config = dict(
    model='autoregressive pixel model',
    vocab_size=513,
    norm='layernorm',
    norm_position='pre',
    tie_word_embeddings=False,
    residual_init='none',
    learning_rate=0.0012,
    max_steps=5800,
    batch_size=64,
    epochs=9.5,
    warmup_steps=290,
)
Rows from block 4, named by matrix and row number. Rows with one number belong to one neuron. Each number is 128 + 24 x the weight over its row's rms, rounded and kept within 0 to 255. All counts start at 0. Numbers have three digits each. After the name is the row's rms in percent of the matrix's.
# fc1: MLP up (model.blocks.4.mlp.fc1.weight, 1280x320), inputs 0-106
# fc2: MLP down (model.blocks.4.mlp.fc2.weight, 320x1280, transposed), outputs 0-106
fc1.491 277:121134105132128123125125128107133145121117150134127120101127101092085141133139126090128150133143118103126126143165137140099099122133086118082149158194130092063104110110136088111152102121113122128119145134131098140129127122131153122120127123121117118127141129140129162120166155137122137077129124162076206130134128165212121
fc1.494 251:127126126125124168126143132141124154157129132123129107113108126131123161129128151111122107127078111128149150135104074142179134163135137129128123126181108105103175131092096200155128121156126127155132140097136123172171158097169128167131085120129133141133130093130169128111157134136129134187100125127198121126198144125122120
fc1.504 268:088133127133111123132110118106116130136123090104136131072110105198115158126129124086146128134154163135127137108178113141101133129104137127109100125137166120127129136141116107130130115119167065126121110109137132125127143124128118132136147075130108140162158152095125159111162121111173086115111154128128185151134166172131118
fc1.508 226:127118145155131126126128095169092167125108143174133125095139131158167154144133141142073141162135140118128130126114129134126121144136118088108132163148102069128108126127100150111134133122110119115130127126138137126129148131134138133127154106119195096136158133116166123114121120111067155128154129109114139154134145129159126
fc1.511 298:146130070139121130080156127128115125125129129140126129111108130103131178160137131131129127141125130131114125126064056137124056173118122128108129123122105131107112160135119144125150111119128133144127133132127124131106114131118147158123141100107126141147142125098155133139124148134171158126107066137136125151139128101107117
fc1.517 362:133133094128127137127157131110135199124122155139105115088126125199128107122129156078125216125142133118153119125108125159178113123148130100156130111127087094114139121151118167162127173169077106145152161128084123136182127119143103105088142149066121138107147135106110166122159138117163114134108128151166129084127147148115100
fc1.524 290:097144112156112139098131133132085154127106129130131126110118125134125135142128137098128140155130124129136136124128120168127124142111130115118102165141127085113208130124136099126128128115125142181129134118131139158160150106174135127179131119122098145176143125089165143092145152118143088112123154122156130135161127117117121
fc1.525 208:131129079127137121112128132125117127140131136115128123113097134095135126151100072122108083153158128119137139130091142151126117115138129125116131134117125102131123163127156117089126126138047118167110148121125107152140145137132171128119129095118194136187129152127130127057144157136105154111157116164182113129158129144135122
fc1.528 207:109139116128130130111166123126097143138121128097127128083108093146127188171115109120104119167129113130149128132131133168112122135123131103102092132139129107085163141110141127121155107122091143137107135128139099195137133120183192123177099113127134128179157111112128141049170151150141114075101115142130151144129133121147128
fc1.532 309:124129134128115129153166127084101141160130102130125127071129132128119117140125114114119127154127081132193136136112145148128106146092131084124123111106158160106142132115171106124121131125090116133068171130135063144120140129143128121141101127136142111140139125128109133078136173118157127127124128148097180188204131135116124
fc1.545 291:123131139141120136176150117070087150124102100146134128071105129155188231102130125128124181169119126141134128142127102150111105165121109095132108128131176129105127142133132135108123124128151106115129113090117130122119136125160137111111109036145126118159170122109123151098137133082109071136062136127128152131117151114131164
fc1.553 279:095128065127141103145125159127117130134105121123163118119126113125132103169144101120128134125146130115133123127085103188120107159076104142140100127171064129142157147131131101128131121105109123129118147119130111174128119089138182155137136130128151131127099145096157146094122169145147147118122090127086157133170136127168130
fc1.556 283:127176129127122125114096124115088136099085117161131130148135092164137140145129112067128130123122096123141180131122138169105138132097107103138087108176129103098142137102182104142129078127094136134091133091128128128124126094142138098166080116136082125133131128061127160125148126145141128130136157134127161126104140117156123
fc1.564 220:122127123127126143128156141127102136133123061118110128126132126131161123170128129121109157166127123131164162125126125193110134195135128110131083134181127115105159127117127116135131100133129130127109136111126096137128127129165138150178104105132137092152175109103126126099157190126148127137125126137105224132152133137133126
fc1.568 317:136136138125132128158158120115128089182115098189201128131133131071169133126121109112089103127124087138129128157117167126082198109114114123125130159132133125131117146074171048131130103104126170143092133123171128138119104096130163127130118130137119140121116105129128127104141135191072143080138167123072124165160114060172137
fc1.569 260:107119123130163128128121127113132129208131151116133140061128120120169158222123108144087137145153127087116147162103151169162147119137089131132124182150113122137115140127141125131126116125124080146107089131130108183152141145157183126115106106118170151187104198124134123095130125122129192130113073125154100146130137177131126
fc1.571 218:144116105125138131169140136129125131117133126127145135118083119092096129117129135098090129127113146119125103127149140147138153141150119077060144158138114118130138152116133081109162110115146111138079123140135082139129117127115143124149136102112143124140155137137131138134160166128131137077118157183086116156150147134127105
fc1.582 196:118125129102142129212116097123127127148126117167166140127136111129131143145116155129120136122106107127128136133125116136138115135124076129137133128124107130115165118042124131123122110153139075156119133122112077170125210090129138119168124138085114132126137114132166144124122176204144126095150128130125146143114143135153128
fc1.585 224:107128123114148141113157128117099170124108118115188118126128081129132196189117094130126147127119063127132126141127113145085128125129138119125104133196129119112129135051128140127148111136124133128115137112119119186128128131142168128129077117124119144150141131125116128081141126155135126088110113128098196163128132133192124
fc1.586 198:120147101146114146119155128128109210127089138217132117117131123127115174129128139088126181144131102123132123124082120134127111112128117109127124143128114081066122125131132136117127133112120104142129157128120130128166120120161145127115136055130082151130147127128126141074131136131144132102143132125077144195140121138135122
fc1.593 302:129138129122133138100105130128122137145099156155145119120123122165152148113131096083139132128131122116128070131169123128139131128111128133153126147124143119091135131069091115119129092096126146130085129106138137142117152101130146120113145129147135158158190148129165131099134137128128102106084164121116128132137184118143185
fc1.597 265:124147123108144127100099120083123158127117128149164117090090106131126193133120128117131150122134130084131131146154122144065088132124121128115127155121126107129137122082127154125153101092122108129130113111121084138138175075126133103143110094126127158153149163139130132124134140127169088082127114159100161151153151117173141
fc1.598 204:129119130145130129150104105095112132129126128185192132109109132132142148138113131086110154140132109081188187128098146161117123136101116115125089131116137104093116141119160132144123067134121083145125120117125128128136135133139143130159116074128134145133086131125149170094124136150134164138130105123087129194129127123152124
fc1.612 199:139128120127122126124137125122104145151130130106126091112128128101120112116131124121129064131085090122140127131128166142155138128123123128150129144174138128127226127107152146134133132131132129128129130082149126131144120103145129122128126125097128118119120070142128123119149129122142130127120131129148185139121124138126114
fc1.621 243:131165108144112134135126085111124218119081101138170095133134102175104129130124127129118094122091088133135118096156154132133108149140132131126117114185154126090121160127110128128127150133128123128127137083137134129128128079132124091086143088088110148123124100117121134126139119127144099153118089129148153130118125120147131
fc1.646 260:130130117131127126124144134131118177103112148137127123131120130135127159085130157121132142123163123120186122127134128130133084141130130085122096120117075093130102155116121162116130140132088118132168122132125128136161146120145166128129125125070164122150127118111179142113107121130140140130114118131143076129139144118133113
fc1.653 227:114129127130128182120150127113103125128096117108127109103107126157164160124128119114127090143111068117148148137135108134097098134130118112153128137158177121110164154043128096129146134129119145128103123055131124154129164119146136143119125106148189121143165127146122123085172151129128076083085116131127163128155167107128154
fc1.655 292:136132097127126130107129125129128144162117113136128124091131090201140127143127127103127138157112120134128125135070118144123135132123106137127141136116125129092124133127132126134135097138129129127067128116104114126118109134126136136104153111131138120115130124130125132124222128120116142155045123138129153154127130137129141
fc1.671 325:140122064126124136138113153113128148109110100105129086129104129126145140128107139136128068145115129089161154131123111142121174151127125094070120168140138134124130151109121106102146111107120113133180137097075129129171128102148150128128138117095141128144129095107122137127203141139140107155082039127142129129135130128167130
fc1.674 347:130136112125139127162164127130129102186123128197163129131126125096202131170098079105050091132135107076131102139123107129144130148121113134131141139183138133127117120089123075141136133128134123128108132118150117163124154125146123121076092110129109161097130139152120136101140149195059152120079190130087163135139140129142087
fc1.680 302:108105068087136127089098164129128144101128135127130128128099054183125163134109125129127116110135142122128116132157100147135120170127134128098148157053098128114129145099108147120164128122129130209152128129130090173142167120126128123124129128084089134156147111134142155122147152128128135149076110173183118125119177095142131
fc1.713 333:136122122136127138101105160104115126125135124103127120102049125128130108115129128127110063152102132128195142128070127135125148083125121127096100142086116136127133160130129133122161106104120138150142123112116126134144127127137199137130151071124145123158104114126145127117157133132164120140080025171184131174147143154127153
fc1.716 031:136126107121128124126159121128127156127127128132128152165122125112146113131131117129115127128128150100138128146255132128089130118127128116089131116199128058130129129128152165128108125129129193131135116140146108128126105097186127128129126173130129128106119110137136120127126126125078128080099142126127064118138073122126076
fc1.717 378:133135151151143131139120073126107127135128156138129145099128127194152086115138092053127168125145141155128108104129093130140072112089129131156129140107084059129131127122121170134164156163152113128067134127181149132116142124118126178143127116120135133160159120107151134127059136133104121087182121119128121138158170106149130
fc1.725 269:123118132101107119143118133124128160134102104130181133121123123124119142131124141097125154117117122129125097172178118134113116121116088124122139134169092118127137133111141167092114116157122112128121131122120122130147140109131132083108133131085115147129122124135149131090146149147125131125174143111131143156120164110200147
fc1.729 271:124141120128133128107109105110105115125115127097152155129092106138131185139128086122139153130132133023123124123176130157101100129114127110103133160108144109134150128119124124100147125110143121154114120127096112150116153110122118131159137071138124128152155167136126133081137139110138115089099140139123121177141158130114146
fc1.733 231:126127121114137131141128124114076128120102128133214133128108128161130144120099090124094092121138110082128116137136149134119158123131128086074125132131124114139130129119125131114124117114108114123129123095126122127131158100128126109132110102106168131143131192136125129114127131137133098118132125159106122138165157141159134
fc1.743 243:176123130129130118068122144122113126111116127126128121054094131149138137132128080135129131157067133126125113128127073131123085170126127134127129192123157133105155158094136143135194134110178127129137108138123125151121116137134132112131131116143114132131137127125126141131141130121122161124064133128128152159092155106128115
fc1.757 258:142118128127149119102154141114121106139126074132167129123063127140159130145126081116022132128130125110195154132124121134104140181121128109105091130105122123109117195116152071112139029147160149139100126128129102162120113129128128128113136091122148119152125126073133127128153137133120131142101118174153120151131206110126145
fc1.761 322:126137081120129133110123110150112128128119077115139146107117111163117169148135124087129147130134129136155123133164122180114127172128112124163110095130162122108193128102138115104108109155133116127117128116123110150118147107127117141215125108156139133126156143152125130110140159138192124078119163130085127106153163126117118
fc1.763 289:135130087122126128139121101070126121119127116140175132097122127105150150127124128095115202125135124120125127141187137131119147141149095102135148151106150128144131096088132146124128146136124102132128128131098096131131168128127122106179120101121126144118142146139121123127130162169169102049129161140095136126161164112128141
fc1.769 228:135126114141122128159110077083111164139092129143188134123108106135141156146128119106104118133125103097165135133150126172115139129066090125138103128131134092106135148105160129132136112135133128150120123103124126141141128094164144128145128087111099141133119128129148165095148136150144130123113128124135158165129141131137125
fc1.784 258:099132116128123128121090150099131139115120129137118137102131132107126104109129163071139157139158130128127116137136150134134124120071110130119108129116118125118134083148129104126131185131146121135131106130119111126161134132183145109137149136116126135143124132151126164132140128097125129146102183153104153150108127136133129
fc1.789 342:131126128134158127103117120121088086099111099120153125127084129125133132147122084144126127131128124085142104146176128137052130137134100106092120154125162109152100149127194069096137151113124120129098103124104128137111127128131169129137111104135124108184153159112131127125120139158122093065112157149090125172140117138185132
fc1.790 288:129092133116166137181127115092126128132118128116170141125121112102134127127116141097079165128131128071146140143145083143141151135140085111098121147121127116123144129074132128130123120144141059151114125128102064150119148130124137117167115125116148127135138132119128163124133165153177141099120156181085142143133158128154126
fc1.808 312:109130128124119115111087124142112105116103079076162154112113128170146114122130100085129118134145143132160125135151109152108125218133126096136079126147153127119219129095127118131137134133150123126123107097145133146092176104132131120220125103141132112158139104127148128108126159137136121111091171119129118110204141109115124
fc1.812 202:106122127129096136159136114128123126130124115136132138111121128137147132117130130074139148159135114147122110126117124182133100146113093126125126145149114126129215128119144150184137123104148109137135104133135123128128118131157125132217119094126117151114111139136157156124123133125166128126119157118112140140124167090122100
fc1.815 252:124140117128117124128125131103111157135097124133147156138133123129148205142128119122097166126124053128158150181108125127134068120107079123138137128129133121120134109120164139077118111153103121130125161121103125129132125094133169080113126132126118073132131126128138148074116118154070148107144131115148132146126117144159127
fc1.821 223:127131129115128126162124128103112137141128142153193128126129121125082131124125120128130110130146130110126132149176158139123130108125122106046128162144124089128127128085125094102141079104136103131081149128147121124122133129125130135126125138130173128150129158158131122123125123134129142076139165121045142156127100159159086
fc1.823 248:111128120129136172158154121126116150128103133125136146127109069139140174128134135100103150135101118054166105163132102141128114123125083121126104183154103067111159126136112117090155107132132128136113126128095127143208158097144163122116129114110159128140141140140168130058137135137123128110128138128113152154123133134142128
fc1.847 270:081118107143128131098131125115129127139127124127133128131119104162133111172122129132124094183127136152136165131128162134159132139111128129133121174135080101101108147128123109123124132131084063152120151117152143132129120152166160152067081126120114092173135124113203128067158123129116164163089129113159122147128133145153116
fc1.861 372:131150128126135155118136119116127150134122165162128127130140126112117096075127161094114149126095110125149109128106145128173119119140088094142111125118083121091140133128131170128107122128064127161147130128128129133180127106151140113135133153085129146116129113087156129117125146168164131129122155131084110140128128090122104
fc1.867 157:128128118128128161132128128091084133130119117142147135102071116136133146129126123084101128138121128062178128147126122164129104135128091098128113140136130124100165133087129128112172109128136128161123131122119118178133159071145177120127126091115128126143142133128148140022142144196131122109106121129125128157156144118134129
fc1.875 176:115126119128126141111129120123080142127129117129127135106107116158131132137129127107128129190129129137130125106126125179144075158125129107128128134116131125115209128126125143128147114122152119163128123129128125127120149133154136166187137062126126124132153123108158127077130144128124128158127133127128145137118141127127078
fc1.876 282:139148133127124121108110129148102149110086162164156107140129128203136162163129101108134113127132130121124108134137107126101060125126126139150132119141124082097119148115122141131162142117129112128100126128142145132116140106126139106120152116145109151141164101106126118117133140130103122115111152108127131172120123103178128
fc1.878 301:155135115135117123130118135120128100170131090176134123108107120108129146131130101129083101131123113103128122144130093139103111160131129121081126146125168107116130150129184057101127123116131171124130122122125123166128121100139138141149141104129128149138128129110145144129143153150138110072142151154121150155145142072142118
fc1.884 355:138117113115126147207134143099123134153112145139107105125143114048121172117117119148127073128103105069138131119122132199183115124125109127129118134141147137118144095122134151182147169137162114128123128099103129129137154096150149120139134137082126121140135122096111131119123132147145115140126158151125183146083100132131072
fc1.888 257:139120097126120108133128128093114122104111116099133113092124133106136114126130128071139144145140086116144123132128144181140137132123108123138135156145147132140198128044177114143147131084136101133130092138128137133139103115144133100162124121115120102149125127138134133123135142131158113059100145119120141139163117127116099
fc1.907 267:129168131123114132116127128126100120142080100154176125119113124124150141141094125101124150147095095111160149138101161146087127170087115108133100118128116101136145116115141063122139088135174127140111118101101130155130181104155140129158117117113141114128102109133142142084125136132134135141141128104053177133134152146179121
fc1.926 305:132147091117153128058132177129089161132114132112120104122077091170126150152107085135120066120124129131128095142119104156134098145119142138114128146119100130140135168132122147122155137051126148172127129111125118184140143075133139133106125128125088169163128155137156128112123135115098107158107104137169128133127140100138123
fc1.928 332:117145146126115127161062132109119125185120100120118138098142132140131112123123084093127181128135136127132095126147132161145146121139128109095133142114148085124137104085130130113104152147139118129051114122087132131131132124136141136167135095122130104250167194145109136126113128122129069090140176140158117133172124132134130
fc1.932 319:144132128128126133113114128134094126150121141128132101112061125136145125095125081134130068139100134103128136139149146137116122110124106121125138127148153126112128142106139162124171123130150147126084131090129129129116142105124144129108149067167132122143132113143128129116171134115122099127071073127170141151136136139130164
fc2.491 194:128122144124136116120111128126122138128123125130127141120126151114073137160133161148106179117138148145134098128140135157134122075149120127126153127112121142134083129128132163130120124130123083126118107129016128128117122119127150129163167201127120119098150128129134164128127132121104148148129113130117095209069141131128122
fc2.494 268:141117142123128127130127128141161126117127142134176127117109130076155123164127124129111129129122124106132109152127134074119126118143135128128131118149166129140119130141132054101129090129111146127114124128134120125121124077123111109119134096172149128113119132129116129115151133070162136110119105158108129165121151128127137
fc2.504 220:126121140121145146120157129114127161088142168128129120122128140097137130120126130155103151126084104093129122131125128125216133153120173122140136089104126134136129162130156129132130141123127161144187189127129122128130123121123129124128138129124131151121133137095102092121068133130143103122143128138151126114091114139110163
fc2.508 189:084128100128072131146141128175128086149157130113122129089091132068127160178123128203152124139098126106116145130138158131101120125119130135116152128197131192135141132104139134128142133146089141146114128128106127131136156131150134099154161127113127127164125151135068091127140111124130144128096117111144128203129130123170137
fc2.511 320:133122242124136133156102136131133120118122118129140126128127140080170114128120133099113150125133117128150124135165155102118214117129146122121123133134110141136119122125136100098098150145096138117113093127127127125162069127124114116106120096109134128119129109127134084126134123105136124133190157129112105130137129157135148
fc2.517 418:146127126125137129086143144161116080148143161129135125151101121179142110139126108193135113130119102101120133137100060088085132104130137144121132121101125133154095158155117148134137111112110160111132157133161143099113132124118128131026151118205167125132128134134094097128111090139054124125121119131132111101122103128133157
fc2.524 301:126122166092131127129153151128134127109171128099148123127103146124141167133128123135111132074081117123172116141120128072124126125128132128143143143161132128152186152104131136135122103145137124130137126131132109128129115116115127109091132112126141143096127109132061134116162126125136157128098124152123112136138142125120153
fc2.525 108:127130058130146114126130124076118126126156144132128127094128127142076123094132053128128116150119126118130166126104180154150149216129123126128134143129127122106149128071125139130155140128077071129136144130128130128150131127207115122143084133146131141151144168111143129115123079189134120057050147121127110108140111133128059
fc2.528 106:128128089128159087128140128116078144169124122128128128124119127170122122136127129110101119128124129129137131128140168141123172129128135128122090133147128128122128146097157128138149129128083118154100131129134128128135112117128131128126128129106128109178156102126140132130138130181126061121017097128186138118149127147158116
fc2.532 248:138132187126131127133118112069134135144112058115134149105096127139133103129128102134176123127096138116113181120125102137131133168151133098125123113153166138129075130140137187120150135137058111133127133106120136140127210128127109062179104141133128124130168155128058136144118135133146128140084073128137124169165130118109151
fc2.545 219:122127146099155127119114129077143135123175138134130128173107126101126100116128153129127129118124168116162144126088103086198128132111129133111125112126080124101181133108133134132174101128136135135155160120081120124140123087110128093069179155084117127109130123098136133118100130188136146148141098151122121135129161169129133
fc2.553 251:110141138128160046086129156173088129123103129115112103128136126158121138130131103166112091112134139162128084136161126138107068125128130172169133091131105160164101125154113133101150146119075123117093138137128128160091135079131174124158170183185162162101157148130126111129065128171089087119093117126101126180182125119143119
fc2.556 308:108140122139120058071121128097072126122139125141093131126113140167168132119090134146131063141142131132140156110101182131128117163119126106129074111113114136144129141132154166093147125152131089120100137121134152109093172134127151111173070107148094103134128115124128142130125100125125122170127131127106092142133078130128112
fc2.564 186:123148097128131110108115128125128107124132129128101125129138118161074124132128139162083142130129125136102130125110173132117111124148127123127062121114096123130114123116135135137177096127138134128128158092109128114114190128117152116168125134146112055129157131131130077139103128132160066111070048127144128139130087160130119
fc2.568 281:121130144131119157102135129172137134129121153108111124143128125094150148125131160178118138147102141147144102135127065141167040126135136132158133139110111143147142150136127154154109152117102124130172104116159140121154128141155115137119136117145136137137174115139090090123149108081119110121091134126250128081124140115130150
fc2.569 275:106153121132127137138137104118127129126125086156115110131163122130145095126139128127127122132120128153121110098094122082133121162127123110137153114129128136127128136125119046120126118130110145083126151124117129090098119098134134122081124122081099128081148103117128128145147121108126120156073132126106152188119166145129120
fc2.571 179:119138173128120128127118130130105123159139125146125120128166156116161140125129110181125119125108122172142151126082076124103051153123128128138129123099126182126100129133134128141127099114119132109152152126140144108062112125140128132091128106133112156078122124070083103109107111127091132142129155128080147109123086044111172
fc2.582 234:128129150132127120072124130139113075110110097128125086138133117129140131129131126164139126129138144139060155129163030151092114119138151124105128163077122127139101133114125136126107105065125104129128119128120164122127134154128130140143130110155123110143150133098128121108121098099124129107122126121120132129128075085136192
fc2.585 163:083130126128129121127131127128112141136139138130124132129129126138130140122128118119102144129129129126128075128156144129130127082134127128175125100131141122201071142087134227114121070152124095155097141128118128131104123128128134154135130155124129128139152135142169128134124125176122096151108143128121137134125130148128121
fc2.586 149:074111140136127119097133121171128048112141119132109130119132144155251151149125130160120165142126142148117128133127187126114157111129129126112146136118135158141023116128125162134120127127056121130132120135113139111124129175128130141130131126145128117159139167143111135149147122045099127126115108122138115166129102148133106
fc2.593 404:145127133158122149146144107125111182127123117129093167114125131119111168127132145139116143151118121121153169116108118162137070179133137100117101105129126128120137156179151177131123128160138128138139177124088129114179106138146092132155128128097128108141117139124105126121072132141181129136135066139143116132108100155100103
fc2.597 243:137133119130129122055108138134111123142098080114129128108146125124095124162131133124119108171103128151130098160157131135070105102134129126130128147145131124127100163151136101106085130095083097134150128158134139129136142127148129133140134161113129090127159177124150137050148132126107117060119130120128102139144158102122120
fc2.598 127:131144161128128122094145128157116134146124126154107128129145137139123100128138122161128133127131159136122116131129133124130124111169134128122164122073132128128092127123132128035115123108039112124096138133109128114123143120122117111134132162131127124082129129073079129157127128123092090122100131128122101166121126130141120
fc2.612 158:151149153126136124117126129127133119123128199124148123129107128125138054089128123119131106123130149119127132132137125105168155155146134131119127124128122126124142145119133125071128128130130145124151121130162128129124145075116108128136133129128159128120117110108134125144129126128104119077096128128152081096157146129137161
fc2.621 179:111121171121163122124149136121128056124162128124095129130142133126122124118120135125134127127099160139132153142127176110129207116118114128132188134160125135151154122129134049125128134128121133143133055160132129109133128153116120130126100180099130124082169158149201110129125110188103154088101135123105118120116127147134127
fc2.646 187:116113136123126133094123134160140074129150147088130140140112137131174125151135060144148093132131181130124127137202118092077119131132128144152123181143175149140107134128126137131139126131121120120111127127192131121081117155123142139112134127144146102175135126142118100132177094098109148122096137128176117114138126142126135
fc2.653 124:117125129125129123123132112128125127155121166153131130125119128143114103134127154100128134158124115124147148127045162131129128161126126123133122128136128083116093173130132123119130127139064125134116125121158134127132147104131132119129126119124146128147133137131166120124100134136127059130110146127151051164167179140127067
fc2.655 282:128138142122126120122118115197127052111131159125128120129139143117126134104128117137155059127131128127138106128235116116073127123150164131126097126146170132153092126122124135093106180130114142126132091127171155131124134126126139155156115095146137137206170126080114087128115120076135119093129181113127084111152124106128146
fc2.671 316:167194110131122108101133158122141114138138122104125068155130139118069117109153119117126115131110083109129116111150119120143169164132170124144154136162152129104168139137145129140138111077155105087165155124145141086146125100129124070146174107148111107094132070138104133198164129132143124115137152131105140116155164137111135
fc2.674 298:106129168137128130119112128140129112122131150143126131135128131094205126128136131130131076145146205129115114131164099090136060132123127143145139132081123127125098128142107095146137139127119134123111114111162118128124126130136137142079132094155110140147136135112114121139132135046122128133031167122195131130129166120124134
fc2.680 395:139139123180127130127126120127091131146116131135130144114137130132065127127128126102124133160127104131132151121136159152072161127153119120162126127162150133167100129198129079105086153104131129085136137152169135095121131135135139175129122130186150129100099133138132131128135142127130136119126083094067134140124121145104123
fc2.713 371:097121059122135095089127125125125130099149148134134134146113130094183205128112104128098138128189142129127133125126206127195102111117104107132125141106089128167061106145124139131124111135127092076092143128161128132138111173127130115107131125125121131181127152100138140111079097153087149188118177126126116201119134167128106
fc2.716 027:127119121129128129132127129133128081172184171128168117127132128128121130122127126131127132131177099151127096122085150129124128113098139131140082128126130131132123161127157128210131125115105124136135137086127156115108130128127137128127161118143117128139125123000154130099122129122131127129128119128170163111112131121162132
fc2.717 444:142128148128131136196124138112123147118164087113156084140131166124093086169128075171105127127119115133141156130099113151119152134150153152107136126156129203128141129128143124177188116080130153146171129134122119121111106133126126117088096100115094072076126128140113130127140129130141160126124128147113121096116090149125129
fc2.725 307:128138120158135094103108125126114097118113137128129128104128128089128144170127138124138238136157134156114197126106081127051147139133131133148159153103119137154107105155128123120104105121118104115125123149114125134126153127130128131138121130129135125129125136122155195128169131104134147126135109121128118145139162099120160
fc2.729 176:125133146134134140126135126149088131165125126139127126103127126152195133137134125107095131141115120134149121123118140128126105150120126143143116126133092144126083154132150122154164159115057146144148131117146134124151111115134120137039104118101118130130137126103147136136151148137141073083094065132131144129152119131122112
fc2.733 198:131138119160126135116126134121115127133122080112130136128123124072147170176119132151128094136088113152129155127130126143126128175138125127124134132166126151111184144129131025108124135112125119148139101177170121131136122122139131143130104128111132135127127123115126105091106128148134115113126059128149106128158121128114137
fc2.743 210:128143166128134127218137138109122094153130050139127109134134144116162115131124132131111113129111122096142116128156159101131255146155132122108118111170140118114151064128107118128118134128091135110155107125131126126130161129117131131135090124083136120104149126098165134129084127166130125130128156121120093139172134178126110
fc2.757 293:157151139131127146131160155144149161191118134134118127135138125127128170153127185084109128106120102140167139121140098157133134129135155122131120128127147128141176143161127128136048131134172118131156081129135132127187131106126092128130129125121141163103124128122121125126135135109117117125135182128151154100142115116125128
fc2.761 266:126089119111160124134129154130138126113142118136131135131115142057196112100100124130104104133123118129123121188113134109169143141120139137154125136130127130169120160145127104128141133121122163129113123135145113121110103152117119109123141128151139122114124124154116079130113147112128168134114098136126128142114169171142141
fc2.763 240:113141115131129130118126128141126146112120131124129082134130132104166107126128125114128131127151157182126173136144070124113122139128151126130121103129119182109145127095130142139126132130110126130152105122187157135127104148133044130126125100129128130115133124089088089107166089076116119108130130130128127063136089076120193
fc2.769 187:104128126135120130128132128050069149204134128165128141080135123168143127138128113145090126133156132129136128130100137129127106130125113114104124131082100133141128123158132131085128101151121129099105156155128120103119123128147136129104107096128111133129103128129128165142121071085129129141118128137155134182104128154114071
fc2.784 228:140128122129108115097148127110125133127145193173124130133131110162111129139128139167121142125098138127137143094083119141147066107177142129107166107121126099091097172115134134143120081117101119139167148139089126135137084128118128116111148133140080117092137130114095138095094130144129118130118104133132089122094056131127106
fc2.789 409:155128127128101150115158132118130123134140111119113111129115155122152137125128160135127124115083095163143143144106129116161110116114158135182136124104143162129179181117151128132125101104118171150126143122153131124155090113115099121079153114133129131115129126166055049128115134132142129119109081128185137089133157130096175
fc2.790 348:080134183130129102119093146140099116112112127140129116127169127132162126130141109122149129128134135127130136140142087144127127083136124136131115141079123112143138129098118137107114125125107088088167124118129183115123129138130126134143127111159142119124124136087107098097128084125108105097122161127026124109133079079135192
fc2.808 277:117116124131149126153167114133147125075159151136125122122125130104188125122131145149125128128109073112127127137052162085152124130128134126187158125102092128159127127129117140155156128128099190134145138127123115119113141132125096112111141129088129135044122145127109117145145143134126129125130100131166153138127176127104131
fc2.812 131:116126127125128128128127122129132083124169133121142128145162152100127108135124108148129112129104099143117150128127214050183157158122113143247171124148117142086121124098127114145131126164107133085117128123167128129075114132127122132126105132121130111099138134127128104092107138145127143119119110125123114119113132152110150
fc2.815 242:106137125130133102195121128085104106156112128194128146112128128145126166125129150148122148128113128128098118126082104127153141064135109125132162134122132103124081122120113148137107106146102124094130136155114128111119171124113128127130126129129127127127135124163137155144070150150162120128115131096130126178138129125092126
fc2.821 186:132123169126128128109142131120110156158134114145126135130125120118180137094130130111091116133127164125159082145154002151138121120147128120099120139093109126102111165126140125064127113120110101133129127134126120128124086121140143130126136117165128142115127113082120134090117108108122140148093114131106102144109155074119145
fc2.823 250:129131193160128132131121138171086128142116099125128127118128162114128144130136143107134170122146141139128134142145100128127181093099126128122127128126124135154117084123126128132088129146151128111107101136126128128141141130121129127130188142124139116131131128143120143208128128088149117128113128110140132157134150155110169
fc2.847 318:140147104132127142118130125111139101115129088147128112127126128091137175132128177115125146039119130127154165154126127120121130115124158104153147128130109157127127113073134090157084083124118130080130110128140125128140091125114110128135092072133124160122127124128103094126134153112135122074131118126077125116129119113101175
fc2.861 510:118130128119128151088134147141137133126126126142134122144103137115187135136124099135162071136128121151117155131142090128134124113098151163116115149128129127124078122157131120128127178130129150127109126119147128132118126138129154148076117123155124131129135119167095127140171128063101160157113124133178124099147113134114137
fc2.867 089:128128127143145128129128129117118128203127124156128128095105129164143093134128081113129130140107127120137172129128128128127163199129128128125109141138127129115128122119130127123183118129000117129104129130126128128131181129128128128128128129125140128166191128110128131134129131143128082100006053128149125154198128165128128
fc2.875 096:111127114127170125125124129126129095132128126136125128124133124127146124130128130128128133128125128125102164130043106101167147106124118126108133130127121131112183125110125124122131095200127125128126131131128125130127163129127067123121129092137138122113176142150138143146093109144138086074130099116101098128128129161131183
fc2.876 278:127126116138118171184141100090131126137139099129117163087116132060138143126127136145102140185126125126128127124106160165129132120141128102113131122125136183142113124149158103129135128138128128136139144126129109087132105134129116160163118126108154106141127168158114078121115131115172131136112055132129084161115123177059117
fc2.878 316:128137143132104148114155121128140138128130130137102094128127128131139225133126173110128138128080114180130129129081137092133132130124133117128133116137136127126128170128127141137064128157108136130143172126143128131160122136128103121128137144091129149143161136116115057132153130128136074109124206119213134121128111116129174
fc2.884 433:143126128129168112124123137119132182080096152123167132129118122128103053066128121069129144120164164080144103132141156118122196133154136123130112143091099116093126125144100117113133135120134145130138123156104125128136124133101126107136134150127204114128096143127157137130133121136115129102129119153096071114154153126087159
fc2.888 210:095181162134119139133085108062095084139127133125126139132152128132137102126119111142120087134131129127114110123141167112136121115159096133188131106097176161130146127128122118127127113131130131104118150109187119110041140127133129156100134111154116128083117128125120128093111122134121120120128152139113137166087128168121136
fc2.907 248:157138144127142129062143119127109143151115108111123143145109136145102127132143136148119127121058182125111106125162117121068127150170121082114162132122050087143129130107135095099134148128119092122116115147104116125115171106127124135151114168126132090120163093158141102127088113174138097126114041126129121124123163120124119
fc2.926 326:125121133133112115161136092117143096144127109128142177118171125128133109125137132092129153153134140106130172118160160140129205094124127087137131105112153114090089118133136115088121094134098128131093156129126134080138116183131104096145147162148123092131124132052119116151142127129135159090157131141060125127113102126128109
fc2.928 428:162128129128137132130160138129128135067149115124094096128119137144127112131125123102128144127168118132145188128118115124126127137127151135162121106165131129131144162146135121146124126142127149126126164135148121153132082129137095126085139128151125134076126104130059119149136132135108141099166132150124103060142091086090139
fc2.932 384:115123160126128177116157144119131123121136182140125125132128147109135161068121172127123151128095139150131145129115118116128122115157128128160128122104128132107097129127127194135120120119093086156173125129116127128137117130130147127162125169144146141125155130055146139109109125159139127162098141129150056120117141105102123